A small image VAE, trained from scratch: decoder norm batchnorm.
Rows from expert 34 of block 5 of the encoder, named by matrix and row number. Rows with one number belong to one neuron. Each number is 500 + 25 x the weight over its row's rms, rounded and kept within 0 to 999. All counts start at 0. Numbers have three digits each. After the name is the row's rms in percent of the matrix's.
# up: expert up (encoder.blocks.5.mlp.up, 64x32x160), inputs 0-159
# down: expert down (encoder.blocks.5.mlp.down, 64x160x32, transposed), outputs 0-159
up.0 102:495483523525497541509475494486496514467479499500474481480520477549540477510515494469495514479488474523508495481514517474475469509501498465512508474466497506567511478513444517507489516487462511504492493511519497479497463474502543543517474546521458553536496513527468492475470495515485489541448495504487501534527435503508482515485525517490490519478470475474471495522568495485465474499518506467532511471486470482488563477511457494473458524513534486486492520479498552464506519511478491
down.0 100:493509496491451517492496487505478517504505456481489501504455519473533505487507499530518481558492487488505496496437524493486544469488524501506520527505502494479458499496510500494449499505515492474472505495538486540522442538496536487544527479449478480473469471466530518508519516499535496480493506524508515492558477532477486481484550483510515510459505505479497499450464444492510504490465521517455484434473515467529486505509445493516500490494493497541507500515539493553522469484507493
up.1 093:496503510525503520491488510522510512524468484476487489485504495521460517493498514471486486496487505494522548476477488506495439499509552490476439480458524512488523474513474477571573504498481525507501433516504530468471516526499499502494457519529482521541492495469517494501474518488476501516467512530432506503441535490505477481500503541499507523498497458470507497526517482464476483476467479471510479531495505524479510430493463505526465529506522473479503515494505510501469490532493461
down.1 096:491482522507509507516510450516520507490465469500463562531490501450506466483498523440478527539513539534501506490494484489519476485500498476529586479484494510501494479523495472511462494492488506504519490511475531511531468508497510480553501500511448510526503477515497489497506460513523487570487468497518513501536543563532500490481510496527525509480473483514506471511481526550513521498501500481483484464442467515494494483559521462510492505509508486483492516478502534523527486518552504
up.2 061:494493507511514512528537474509537483489475498520482565514497534465504484511522519525500511539487522521543460501494490511495519479516539497515561520486489475508533478515501475458474525508467488518507541478481541532469481534522500439511475473446498526471495466510502529533482540495482512524531483538488505534532584564496500502497487500476498529491492516489477489487485514537517504472481482524491494455489461512480500540524512519484515500508535488508501552485496511486546496504523475
down.2 065:528506504514474513483497498549485516463538519492511479504548505511502535499468527534486500444533511478507505455508512510493503508485548510454428517504518483493516490521477526500569488505499529515501500504551507468487528427494533497522452488498548516480446503455503526486440530502469488505512530494450502498465499466497485494506515497527492519496531502513489506468495501497507461492496453518506488548517495512493518507452466512486502533490497512544530491542473486499505518481491477
up.3 120:487519488481499497527541479534503504465493489472501523504512538509478504494491562501510575515516532506539462497514498521485465450525560501481492523473504535513553482519506525476534523493474542506495525480514505509509506513544502486506498494492512498478483460491517532535456489503473526539510494514458517534453567502526501513503505500480516521469473499487510517468505511506531498469508508501494465490493453494522504516552486507484496568533528473485553537469505494495508462527501473
down.3 108:499466513528494527471472493500488510530514492487472486513550465522526531480490476489495494423511506504500506440472498518515513534472532506485468502520514485490515481539481494503533489510487494525516497509515520484486517469481531503537486495491517506489473514455488516471432496495548472495499502525493494496518575466499480450498538520549484522510518499486479493534488465489500471494485501515496509549476499538472497499454452520548504513490498509520512497561467501463531514482469442
up.4 099:514533461461494446549545483523482521477504527488518537506494529483459500505481543480514598474522506520501472514523505514500493471503509518523494523493497548509500546503534525477522501494508546483518526466492475540528545473521464477496526503506532461492488470506495482519503474489482521526521478481514498498423542501539530521518496486497513492482458499499519522488485514540532506509533491485478512490515481502533490511545509502491509537525491494514534496445513491486502476534474484
down.4 094:509465527534518528485463500485535507518498504499473488515561449530502517497495456495484502415498479484498500480484496494493465556510486493509467500497515492507517474518489515500474499503483489525499501535503505487465518470488520504527498506517518501510510527454486504453469523516528470473506528502457493510503556481493477484497536525564507527560523496518473487532518461448506508495505535500507536582476504519486512504487495532534483517493506509496472503565475514517498551499499484
up.5 085:493510504491527516471504516492544466534477509536505533520513526443533508508541472520501455515467493508500530462457498489484493496532506498507540511476510478490532495484510443528474521536493463502481472520467531511438489511470497460498473499469459501525513501490519467521495549466494515474492480540477476490539538526470500497506480495497458520555536513465462499516503503476475487513463495524469572481513520509486511482456459524511491498480504510509459503531502499491525502513519465
down.5 083:512521488498495490494529478549565466452498502527512540504483543474468495508484556532461494531540529494501504499538488494503479488524516491466519478483490491488492480484497490497518496504503511512511504521502523469494491482502531496549465474527473526500470496520530507498507513519436506513476522456475505497496475504510495513485467436499523499527539501547513473454491561522512509495496442499502474487496473495512517502535550459450510513493500501494500505506522505539488527493573552
up.6 164:483511514490493488525532474522516526489483507496493535509501500513511463495492565470503585489508536563514482467521493511482459462506546494498508486470498544532528493521492501499523513496466542515516502499479493495527499465523510497519485512521492505524480475490500493515441455497477515546483466515502498514461504500531497514489526502479501518493464491486483498504509520522486497497524462483488468486489440506514528491549446497465490597527515480472529521475500517469528485527483472
down.6 146:458462502516463517487455478475508506526485482466489504530533465503504543474503475504497472463494478476506506477465501520499516539495527501473453509515521495488510477532487492507478499507494491511493491489530519509497473544492516477550504483471482486489479513472501512487466513505558475477501509523478501501536565460497481444503505516519505506486518498470496500518467414463511488490487559509494486551457508523491461495476466501586491504493502502480498495541515492504472468487470465
up.7 145:487507512502499501529501483515504531486476515497488509505511496547523462503505545462506562483501521556517490477532501503484453478497538493503494482459492541552529490521474506514520514495461537510513490487494494499513495462516513513510476539528477520532489487499494487509442471502467512552469470512476494523456477496528497523488528521480497522480454483477480500520539509503471479501526468475511482486501456502504542476521447498467474592523524480472509522466504526459515504530477480
down.7 134:465473500509450512497480468491512506518479470472484524528498478471509534475503492508497474484500482483507505477445507510495521519497525494490490510506516493481488479521498488503443500504497495501488495485532516523510449549488528462572512474468474483487468496472509513487492516507561471483495504523486509496560548494501480451493523500534518511483523497475492486488450407478521498488480549508474483508436502505504467497499463497576490495493500498503496500543521503544490477486491465
up.8 088:521498477514478522534484502515511509459488486490484503505529513528466530498514512491506517502495481475541485530514517499485467507508497483481477482465494525534501467487461526507550523484474519506491497502554491486493500498520513548491480554502479527501502509523481528493498516531484511537464520511467520535463473458520480513496495525481529511427466478461521501475569487492483469476519531474539505480535503489516524482575502504502460498523534470490510535435498523507436492524482500
down.8 089:541484522517506521470466478520491513524528454514452502510469496498564465483507467503522506512501505508491499477462499490512520504473509496536569509511486490480473495511518500499459482502500470498496500528487479524519476472483521510535547476466505477492500481438498509480486479514567482488504501527516501487547546556471487484478573495555502517486491500500486476503464490509516513498491489512462524492453508481513503503485464520481506504494487504567481507542476502508561530486526470
up.9 092:524490496508457489521526468503496528485502501513483514479501466522490480498468538481486526439539499523493475484531494512525531528465489490513515465537472516507455512515480495478491475480516531508541519503514475489567516442520520525543524492532505519507487510520472509461518454530509477522492503462564517505523418493537497497488528483540522487483482486563523478484483504551505494512536453467511456500501478508506504506521532472479515473522491502519514487501500532501512522490478517
down.9 098:476494509505504496482478537455450523523495496465517468497504458532504521509518431508535509536452457452512498519479520495472526497508457507508448523506518510512503518481512515501463515494505490479473501501498449536492521553515449495448530515482523477500540510512482496514515533489527502456532502502512502509480488499480503507525497549472498487495486497476489532543520461455496522497514576489515535509514544480518486499477473544530488481508510488478498496474510491486469469507442492
up.10 107:515480499515509508452443506479502483543523490512490468488496481507522523480512428527480421501492484476483521499476475513530530558494484495495511497524492485459461490504502473515474480503519453515497482543501528485482499514480504529500523466482502482518513523484498497476515504520542481455520551499520494486562492482475485463504503501532507497509533493519514489508495486487499510512471525488505531549514555515479454489441531510543490440490491506512457485551493500531469518489498512
down.10 115:528521475462521469491526506511526453473484512541521525459477552473476468522519520497499498549488501507495492533533489492496497478531473491523551470493462516498474519460520478494523518493499484485506504503467494503492503500514463540468521510507474497507514495550505485524545484516458530507485495486537497505486441495505527520519457457470511484483482502518516505484518569547490509506499455490507517445537495482523505502541557489446503471513501490494489509441505506495472499514532541
up.11 097:499488520540478541510484491487449528452497494505469491494504470498510464519509473478501540479486459483505495493504534455479486521491444468522516493481479503559501496483449530492462517482479508493486509509539467506507474483495531548518484550508482543523480514543460491464501518508509487536459491491484509525532442500512480528478520499496508512449463486489473492502554499497480486502526544471526531455479504482510565501535474488478464487508517499514496511466508550495509512505485518
down.11 103:530523512512464525508493530504455537505512457481493473495448508512523509493502479524525499540482473488490490519444523472481535495483482512507497522509509495495446509481516524483434495511526505473460517521539455520519459510495535498498526510481514481491498483458531499482533522497530501455511520512510517489525444538460472519474584514504510513495508516484494505459506472469487520512479520514470522443505519462520510517512447506487503495492485512547490486519518493553528516492497534
up.12 103:492522529487482484492559480534494539534513504523489518485505476503533482473458542467468529478537545555482488444495460522519497498485515510499514472538478507470499512517508491474510469519522539513531518519482501476543516460496515492526494489553531493506470492467522496480486459494513497519494499505537511464491487506524476496474532483521486511536498522536497479491475512544481517524504462513481454524487446535504501525513484480483543566506461527487506476550500508499548507497502469
down.12 097:442498476483477489529522530463488520524486521476540506509539447532468581500516477500532496446484500494503508499494529507473513515513485508482446499517529512513544526507499500507526507506520517491500491478529477509496524556501482476471500539491498491507516531548482489504519510474538522495492477477500497505463515439524505499526475526462497479497502500477499538548505443473500477512516538493518510517515515525506480493489475514584489474500506506460517479495523497474463476503445497
up.13 097:497491491516491519490462470526480529482524501526465474504502462515541465491511513495500530475501502510513516464514500492500450508481507484510501505479459544522500491494467514538527500492476509516504464516521466496527488462505522576545514501510455506530467495499487504481449465531514495538467515504476493515541434455524486515484524484521524518418443471488484502463542499508480471489525515463511492492509504483525536457510466500471461536523521474507505526495500529506498502521486507
down.13 116:522473510503473517473479488476497488528477447478473526495456527481508510469517492483507469583487457497504500535466487502504553504504483481507549466499491505484433481487504474504453503500498471494474495522511509522517450556496502524515539500467465480507506499507512503490536488545550480478499511527559523497540495516471478457492520512496532498448493491474510489497493465512488533496452515491489508434478495493514465493533505491543479476499499486498468505477531514524478476502495496
up.14 080:508504470496499505518510484523494505450513494478504517525500513505467510502500506493524555522498487486526490526516519501482470492522510487495491499461520550517511486494493537511544523481473517498483494494524479494489503509525490542472500533462485484509484492530483516503477503523479512538490500499469496530437509455519493521514480499482534505409466472469511529482555503510508484471517532468525511472533516488524511478568490511500461512530530461493527535418504506519435465532483511
down.14 078:547469530521517529470460470517533480530523480503452482510503500490541472470479494472489489493518492511486498487478477502520492525487514488539557503496486493481469470517501515496472484500479452511489504545476522488491465459481528543523527481489514480495485493415503508474471461538540465489499527532499483492532558518466481475485550500581502521504500496511486489478498499503509515497470498506482517535454474491492497506509507511500498523491487503536464511544466498536531529497536472
up.15 101:524468514521487530513491512451496482483470499495478494482511480491491514514523460485494441490488446484507502529478527467490538536494439461521528470481510463540469489490460506506446514475479485495486493504517514494483466520488517497495488530486478542518518518547449494480556535513505472503482499503553503526544438515484499475507491522503488487491503474498479490540527480498479476501486495470530532451483528495475514483498499493518461410498527494529486509470496534502488509494479504
down.15 114:531532506495504495503494500525484519465529498514493473493441531501545436509493513543502503576503493496499489525501506477496516453495517496515511531481485501502471509487511528495458505485509503476480510494492471526507479475513509506499512476489521495497511452457521499519513526496449520490516523494478495500513422566473498549485534485502498522495489498507512498435498531486511512500508481499482487449524513445529530504489476497404504523512498488539505515500523500537523521508537536
up.16 094:489492544506482520508567485490500507490488500509480530485504484475536474505483537469481530486506527557503470458487501484489530489499500486520549482519491457519502497515470504461453501508489523502510536504499509498518471461503535473537472502520510549483480486497493516491496478486500490529491462509544508510532500561502489494480540491490483508526484521531451482512477512530490512503500452524483471464444441514480531538537461476470529515501503518502511511516499522489592507474515490
down.16 106:454514489501454503520493533496444542492520513464529458516521456554497547502490487545512504468489494466500500490496532506481533498483515516446399539511538498511539512505487528500511500507521536489484499476551468504499526522505510470475478511492543502489494511494507510503483549468489512475518521488463503500463471470495487520504504527457486496499511505479501529507500449448502479503516533506509488522532529492502502503445446508519501505496497508499528477520525482490484485489450500
up.17 093:519503476492498484519502488520561466496513469476506530484521548539471536489481526548501486521523524496526460528523479542518524500519570513459520504516518515469507469526518487460524500504504498521512539506508543486501515538538504488495513446444520489473515487504511538517491488529482516492551531506505519519486580486512500487510477490505525502487538512516557497479475499519549515482488496506499456532529497518493454533519551522515515480519512482495522514512505482520459486502507487
down.17 104:531484506486530488466500496525491486502540523521505488479566500503509504509488485485511514425510529499505502448521495515504472507488520505501492498506500501495537506515498502501591495498480496517526499516483511464473553412496480537484483504504531500493480513489465504500433469499508490528511488505495480501458562448505518488525482489530470508488500496510480511515507526533498457497501463507508517568508492529487511499460496537489508515502500505524519502510437490443519498500496454
up.18 125:490502516495485500515540472523520514491492487483483517480505507539513486484475569477488542495528545556520464460523478527499476475505572492486506484499500527508521476539487510476534499487474545523522520508498518471535500483546531501528496483525517510492478475478510535505448440514488507538500491509511515521483518501528486491488535496501506515499485498504504496492491514519508505473506465496492422508475433515498501515535477485477513582532515475476553524518498513481529489509496470
down.18 102:454471493497472505485473497474459523527499491464499493514550458518521541482512470487527501453480498494507507454478520525483530502486536509485451514523522502502535501538488492508518501502496498504509489476525497516493505532493497497498506509456496489489489512496480511508448491484556491510501469523491501502503563456505500460524508531494488501460490497460487523550479428485504464494501542505500494527485523523491477493453440511572498491498501498485524492508503490456499453492439445
up.19 106:502504494535484528500447533495524512544480479504487469477516471551481530487510471492478434472501485486499538499481483499516477541495509493462439469501503478476491481508473460540530484511510506514509461514517524466480525510472513502495465517535471528534520540479518493471501530495507492487467526515454516489489492485491471479479512533519507511534530486474538466543518472461469467514475504490522515554516544529470509463456498501538482475490500505486456486534500511511467547508499482
down.19 095:484519502485513476519535467523512497484476488520497561503451513453495457512516513470494535555500547523498498493503495475511470465508471488538590494485483510495493512485527466501474500489498510486518501501451495522537494519509479467524517494518461504514513471542496480523536474482504515539491454482541501498513483571536528518490488472485510492500475495521500485511479550558513537504510481483478509440476489496513499495556520473477507480510502491499496515459498524510533484515536521
up.20 068:494478498531498537494485505505483509483494493497482496517498476490477506506516460481502498515474479457527528500478521477490462515499468469494474482450507513515504474476449511541530520478463498500484461519520489476465487514496496538480459557493460533531478511513478505492493523506501493509451512506452489525477475473500481506501484523489512505454487465462480515501569489483456466481497529473528553477506545493501521462544467496511444468507533470507495531440502526525450498521488522
down.20 081:539502515502509503508492473519525492512497478516461508505430527455522437478489522483476488555513506530487499520480476482528504497486492490544587491486470502488442490497510496496449491496498486487490502505461511516522450484494518507532532479496489485507509455460520488487533477510514489506490516516520496492558485566485495502478521481540511505494489497506519474452482533518502535506483475498472496453466475478509505501547520473464502510500491493529465511513504513541524530508558521
up.21 095:524504480482501486511525512491500473497505502487528540531501537437442551512502471519504489512500473454506481540476515496512567510517456512504512513499528494471484524476534500469498509506515478474491531496503508521472534540505461464466503513454506478485510505527500489506564548490503502476534488488527499503473553498496521494530458499502498484508524505519514515503479492514530502503479520507496560480518555507498469529505540514543500405505499503534497497464511482530472484513498509
down.21 086:546511513512556491504501515531532491485531533540493467489507502522495468515469505502477504471528520506485499513537477482524439523508469498507501494488490495506511497481502530492520490500500508513504507528467506459474540426501504523481477500553544513517517501478505488474500502508443498493505542466468484498467483505493492539492497491527493508567512501554500485489536566493493511508518473497515508555524487495487536509501548515430507533498495506514491501532458500505505568509535532
up.22 088:532491476493483475538537476496499485481524504471504513510500523499471520499472529525498505486536499505507451537526503525531565518486513507502528510525505507495462514522513532452493491473510515495520549483523510505540518495540495484502532472465535500467503481529478532499542479524493492504557514471568516520494495505529518485515488488517528477478496495572534505484463495543558505490512461491495466491527515510498462532503556498506518427526502482537542505483501496518492492494483520
down.22 097:521479508515548496479462517478476500510526546507486429480541472551526474508489462488501507456487479494500489506522486511515483523488491501519455513493500506522526504508492536495523511487480492516497506504483495487465550451511466531443499504510553496499524508461465501487450502499486493487532518510483476512462507475491498511517501546514479514523474495497476518535534506477495485498522520494525524585541517491471513504443498564470494523512508491508501509500451487458487523512450473
up.23 101:504489494497501490494537482485441483470509527497509518539475490406484492514505479512504536497496475481489495520492527477505560503497437492541556533494502494506477541478514517482427503487509497466481519486500478557503490515492470468504523491465511491504479482533469480493542526483524487492525487469554486500525506526505527502514483477503506481496478489535468518493479517540528520514499500486476558445486527481504493512501509509511488449504498502554497504445511509519526481503487535
down.23 087:538514514527522519504483536485517480483495533506494447485502515530468494512476505513453491508514443488491490561511485483504479525513476500505447498487498488526487487472488535486471506500506508501470514509511520477470503479508508518487491501544544516509510512473514496475521551522422501453512572492463493507487448512483480524494499531509515509567518511523499498473558529440490531510504504500524515534542495478490526516508541520455492530498495506496474496507495498528474549505510542
up.24 089:524481495504512510511506490480516455502515494481499510507503533486481534497498472546498444527510483472518470555493494517528555521511504496497539520508525475473491485508507508460473506495502471503486540496510540503480494555520488473469511466425513503479513493521488526509538534520503498481558525504525511522529563516489504479523465502509510496489533499536527502485481485516551509483471501499511498495521537505478452530483568516533495409506521488534504514498504495532466486492501502
down.24 100:559514498497542489485506504528491481466538542526498462467526528519504468517468522495485516475527512509498492496542485509518470486495512504503486498494485501508513507495489524491570497491490512507510507506489506467475540407506487545463483504528555513494491492481481503502459484505437506519514525491488485503451479483495508520511494501522483510507486502521493505480540567523499473505508448505516502532552488489491529508473518533417508531506497502543517505479444489462510520506503498
up.25 078:492480532504497498437466474495529508516507498503473487461498457548546470480480499485460483489524529541476505493518456521522511529498507490509523461545474493470470485531482477499474477502518489525521495538486513485521480480493524540541533453518501498511492516464502509474454441549530478501514527490535497488558460479496482471488540483532512503509507499540498485500496503513500539506497486484508455563471474524483474499483530484495512524493488508471476471574501517510501515475502506
down.25 081:479504468454482472483519528480498466518473516494546514464501523488469539517533479501508475524458480493503495512501521506469539482536487500504502489508502528507486533486513473502540532490503484474489499478491501517470501560515451519460528524473480489502504510562492485533532511494498536475482485504536487516493450449507528480557441506451497478464498498482507547526507484509483490505490503490502516454544526511517475497498498496540487452518508490467502495450523498474446450517481515
up.26 115:510483502521492510482484516476501490531496490519503511501497475467492525505510433512483439493494478472492510503468498487528567542480442497499518481530498448469459506484493459502451485503525457493507498509503511506488510509477487470498490493491499518500517533511493502473562535493533477461502502487532514495540485514480496475495493503522496488540535503532501477526471491510494496515468497506508546502499554517473478505464526502538510386482497517525459485518502502535502539470514525
down.26 124:515553493480525472523546528523501497464507530527543498482464521503477467532494526530491518535507514502490500531538501475491480470516470506503500513491492498514500528459520517496504497498516518477494503500477478496505526484511479496466486502542523515509525491522513485520546527484430534496507506461491495498461416535511520568502467474462493483540503505532512508472527571510498521509526466493508513477543502469517538503518536494421512505503498501497500498480503495513508525506524549
up.27 082:499501497530506524490464532493501496545496491486501458502503480506464543492506449494490434491488480463495549498456494492514476536495494500471448491491524473470495491501485477548523491509511499498494453513510527470458527526472496480463460512508481511528504524479516494482509542476507496470494523504443501488469516483481478482497489540513497506543532484484505497536514475449479475507454504498503544548507567522459488464449489510556477455484502499508472490520505492522470530509498495
down.27 098:507517495490527481524532473526542475476474503530491549505459528452478449507501539477478521537519538530494496512522483488523469474511490492536590478484471505496494499489511470498493495493495502498520503496448529506517489501507489480524505484520467511512511470531510488517537465499468514536486479481520496499517487556529524518490478466512512490515487500528514480481486573548514521505506457489491490448483471496502506499552558468460511490507501495499489512466500512518522509511566527
up.28 115:505479495505513504470509497473468465513505514504502504525474489420499515500514449526490464512489475473491510508466510485518565526495451494523544523511504468479469519478505490502428496489511462484483497502494508532484490530489478465497520471459507501498495497517481498490553530486534479461526504486550489498557510517479514476514480492520502479526510495538473503504466504516521512502473496500484553473500554498483468500457526511532495410492499499553478500493501499536514500482506531
down.28 109:532529495506522495516511530498527475461498537530512475472484539512470471524492536517472502537514476504496491555535485485496485490528479496495481493483483495521488496460493525491501514496504505501485509499491503482475513475516495521473479504538520518507519502512517497505534533515400521492500537480477495507465426516498495545495460499470504499540505506524508495465539573488488514505511458495527501493552483471504539509518556499419502516506500495485485505476504498512475538510530549
up.29 083:515503478474498461498530508494480487504505520513529546536477509409453522505506477505510518496498489480485505515474509503517562511498445514525526517513503501461466543473539481501462494505534483474507500492482478540494534504486448459481527497465519458493494502503497476500558518475526496470525480472547480481474527502492531488532473478512501469522511506523494511496459502543517507518491499506476558483515548506515462504503529498533515438499478509543479483469505476527497490511510521
down.29 085:539509517513546495518492528498561475482490533532509486491501506516461480519491504507468493478511483498485499544535478476496460534535461490505483480478500500517495492474501520498492505497497505508490502527470506470461532466506494513479488507549524507524527516501502481479529530515439503474507535466465483504466469502497496540499465503514503501581523499546507485508538553468491526511518474487524518548520489494495537504516569500458492519502502502474464500513494509519464570516540540
up.30 082:495488547508478503487530501482521508523473483518484537468511477501540468501498513469473507485501531568486485463492485502492532504494500495512546462536481464499482490522477462471450491522506501517529522531482519495515481464485537485538480500531508534500500512484503504488485460502503488506487469504550503494536479553494487481478542495496473503554507522527466472539467511514470528522499452521483474503457438523478510528520475476482536521487486527474478485541498517484572523472515486
down.30 085:449530478474458480519520537495470525487504522473555486505513477529473548519508493552523490477482500469504502502504543503458522486515508516443419529505536510511539528498497511503525513505527536482484497472541470510494524537511492461469479516484516494495499510533508491519506547465476530480508493471467495500461466450509504524520466506437485481500521505484510536509497453462504482504518526501505483503534535493517498499464462497526497486499501502475534476507539481500467474494471511
up.31 086:507476516520485510485476473502522504515514474490470479466507477574544480477482520501482473496528530546501489481531470536517505515478564488472517470526486506493475461549465492486504480488488506543531505527511526462538480486514552551527509469506502520501491508484493537485459427551504485512504532496528516508544455491511473471478536500518519509484505490529523482496499502513497504492501459484517416543500463515483480506492516485490501520508503488478509502553486519499498512484496498
down.31 077:466494467466476479489497506477457501514493506487522497482516513491505516500530491494548489501463487500511499495488521522478550468494518505494490508516498522504508528510501485508543517494498490485499494456518483541499492543509461510464526509443482473489488497536477497541489478484545522515502463527536500504491504452505523473533473506458488488418462496449502540519480454527501463498494511497496491468518531497519471491473464518540496474511504488496527496445512484452478426502447459