python train.py --crop_scale_min=0.5 --encoder_norm="rmsnorm" --encoder_num_experts=64 --encoder_shared_expert=false --encoder_register_tokens=4 --loss="mse" --decoder_activation="silu" --beta1=0.9 --beta2=0.99 --batch_size=256 --final_lr_fraction=0.05
Rows from block 2 of the encoder of a small image VAE, named by matrix and row number. Rows with one number within an expert belong to one neuron, the router's apart. Each number is 128 + 32 x the weight over its row's rms, rounded and kept within 0 to 255. All counts start at 0. Numbers have three digits each.
Before each expert's rows are labels from the 100 images, of 14848, where the router gives the expert most weight on average: "colour at peak" is the nearest of a few named colours to the mean colour under the peak. Only what is clearly more common there than usual is listed. The data: crops of objects in photos (Visual Genome).
# router: router (encoder.blocks.2.mlp.router.weight, 64x160), inputs 80-159
# up: expert up (encoder.blocks.2.mlp.up, 64x32x160), inputs 80-159
# down: expert down (encoder.blocks.2.mlp.down, 64x160x32, transposed), outputs 80-159

# expert 17
colour at peak: white
router.17:154107095138138113100146089163080103097148150136128181066135095114103165109111111142102150137084186166170105144122091134127093171114098135150132154134113103171144105124139108134176157000132123159159123115081066106119179122131125148178150229
up.16:098153091117164104084146107175119112107145163102099155150123102113077191103111114096133197120089140160150147149107092217100092143127109116148071145150089105136129104107166092149175114123206138164142116132117149131107145100147158078163162114
down.16:058146106117120146111147146138197054116100149099096123083082126132065150079102125145141136125053142100127126123143120156079106132078151120122052134134111097123102098054168119116189115036192131127137133114117129132019167085170115128113139145
up.17:101127135129073103137107137106137092113091126111128153099119141120069107113149145132134058103145129040124136118129201087130116069114172124128187086109128134110071124108144092121147112184108125101139114122152177079059123138114049068100052128
down.17:129164135113160106152115130133137186128163137086179138137172170123125158168137112147128167159122137136097178146083151126153130059110137149133168137119168143121102195132094081140075103255129124118111128140176144111199139116144117102126103110
up.18:086119133131073110141105123104136102116087126123135115097107141124058108116143151157138043109157115047094114117130178101132117075112169123130196086109134143106066132101151109125122104180092126094139115129152181081061114137111062074096059135
down.18:136146134118175096161115118154106177128157142120180122127167163118096181167151127165121145124117136152105182152069163116151109076142140146138204146108173142140098186152105087140100111255105128133115127134158155114208149132145124093136118124

# expert 15
colour at peak: brown
router.15:176140154185094195166156080139093167159092135138121109105132169156112155176149118134118130152112094201164186112174179130201172154116106128132138127154182164126167165199116173100143149104150152158128129124059111157179174163113132192169190159
up.8:153113159171119150177111076119095151123074116172101105141094102158126167189104115140127046168080075145148129138128090109209175157095095152142194099107153135163123103155104184119114122127055104135124151134072088140144115163062157147154164111
down.8:109122101123077118096078124087090123132219106134118121103161096129133071052155120101135171094153121142075101116159111173065124097188139087128084183117103136100194140140158125121104057168188113090133132135184158122165084142161104093127067136
up.9:055140105109125134082092159125051151137138126077171145130120119142138133072102104114165139126150132191107154102149122174107149121067145122093104154129136173154113193111129120105087086133148099103107143116134143130178128109149092091104099145
down.9:124135131115131168118171140139116103134017141172141179150050136118048138119097100150127068146117132118094130147129137131125163196120116106129181154151184095199188112117115144134087187133063150183103116129088123122102141078082078135110118116
up.10:136137104144129135155105120156086146153115099195174120132093141117009151081112131131143011167124150144051121098109156137141130092142131108104152132097171099154153095140125085102088147154157124169140141107090146135112120111147077114156061096
down.10:127050109135167177108129127157055169173101130137128108131059130134112144108116119139160206111130155172172160134126132126102149069060128135124081178127147156140154123149175132140146109135175133154122133129045109132176198138208073155125175102

# expert 50
colour at peak: brown
router.50:095144100113148126115130125155059088172116154141180092020115122164094179107111151216146146088136185134084132124174162155104105164124153109133148184106132147182130168104164129101119129058120129105147160106141149106125201113170113115112203218
up.8:098136115099087114102138153134082049145083146126144080096099110159107153114093137198133119079150038112094128150161186141085132149116149076123172134141131132171141147101149126131103100176087139092143126123166142119119164121136092112083143157
down.8:188113135113107125188167139122126202123146123129134162182168143113207025153128142089135195151122102173152122124091106109132136112124101133103073112152109160081197160157101085127117098255185129093107140137111116149200108131057148146122095064
up.9:130169112151204190149142107128105149155199093137151109128135174069093142109111121138119089131137150173102139110128202117136113112141119138118118175108156135185120121142134115098100154132152159158087118134066113121197147122147109151118144121
down.9:080153111103118111122128146101152080158202125108088139144174117125165179131126101108111188098120150092058106143115126155150143183159135128141144160131094135120078105084157153135175093120081113107111105147201128105086092128111149074102119203
up.10:114087122117104118135061175130127131140116135120042178119106108224141155097132128059147088144136211121108136124095116138146115081114136093110115110101118084155102132125128111180134139127162085097210159091101137137119097117116101120172056116
down.10:078161114134106124122143113137204087126091134137148116091114147106095179156075107236101107113065133128082134143147158134044095100133138171141131138130145073133024104086154149147179147121080135160112102135116113103106179112226126099123203168

# expert 31
colour at peak: grey
router.31:108120136109149167157128125110139148181100160136135158088118118171149108155104105182152175173132152149086087138175109160148172153092107155132154173126214162188175188085145150119105145046084106103121169130110092136130185149157090196122158207
up.16:109127152105119149132109130078136120159120127179118134126112111149159077141105135203136145133168092115072097121168124154117165129116131139109214151100234193151146159097151146115171105157031115102130157129125116138114126162167060085094113135
down.16:125195142101127109128119149143141099076140136109140097126176136122102213139186157117119115120052115113174173146131135142144098007137151139134093112138108049131032108166087111137101113255176137113123140133136153135148122122130159066097081104
up.17:078139151096132126075179172142150134157087152046131160145121123157193098188079096166120185156082117127120131133101119129137151142104111170079145157136171145128157159090100139131098121122030119131126164102144114174145171113074157184090123122
down.17:135126130136068105152073112124149119084151098173121074112159129105090172085172153120157062136156114107089115119144116137139093032151134082132083087111136088108056075154106101118124155111211139077119120126123153113137068136109115082119086036
up.18:144120135187123119139062108092104143183108112192122150134123130147131075121136067141119167181131160182104092052137121148133166073120101121113132144009191112113206139128106132043107122129128087136162170094101117159105157178165102149232087132
down.18:112127100141088093086133112120079116161180118168107114163080118144140146124106055129115198173154123203073061121119096156062143063105113067143062172122134085172090088112126124117099065105156078166140137135114130132182147131146124110178117097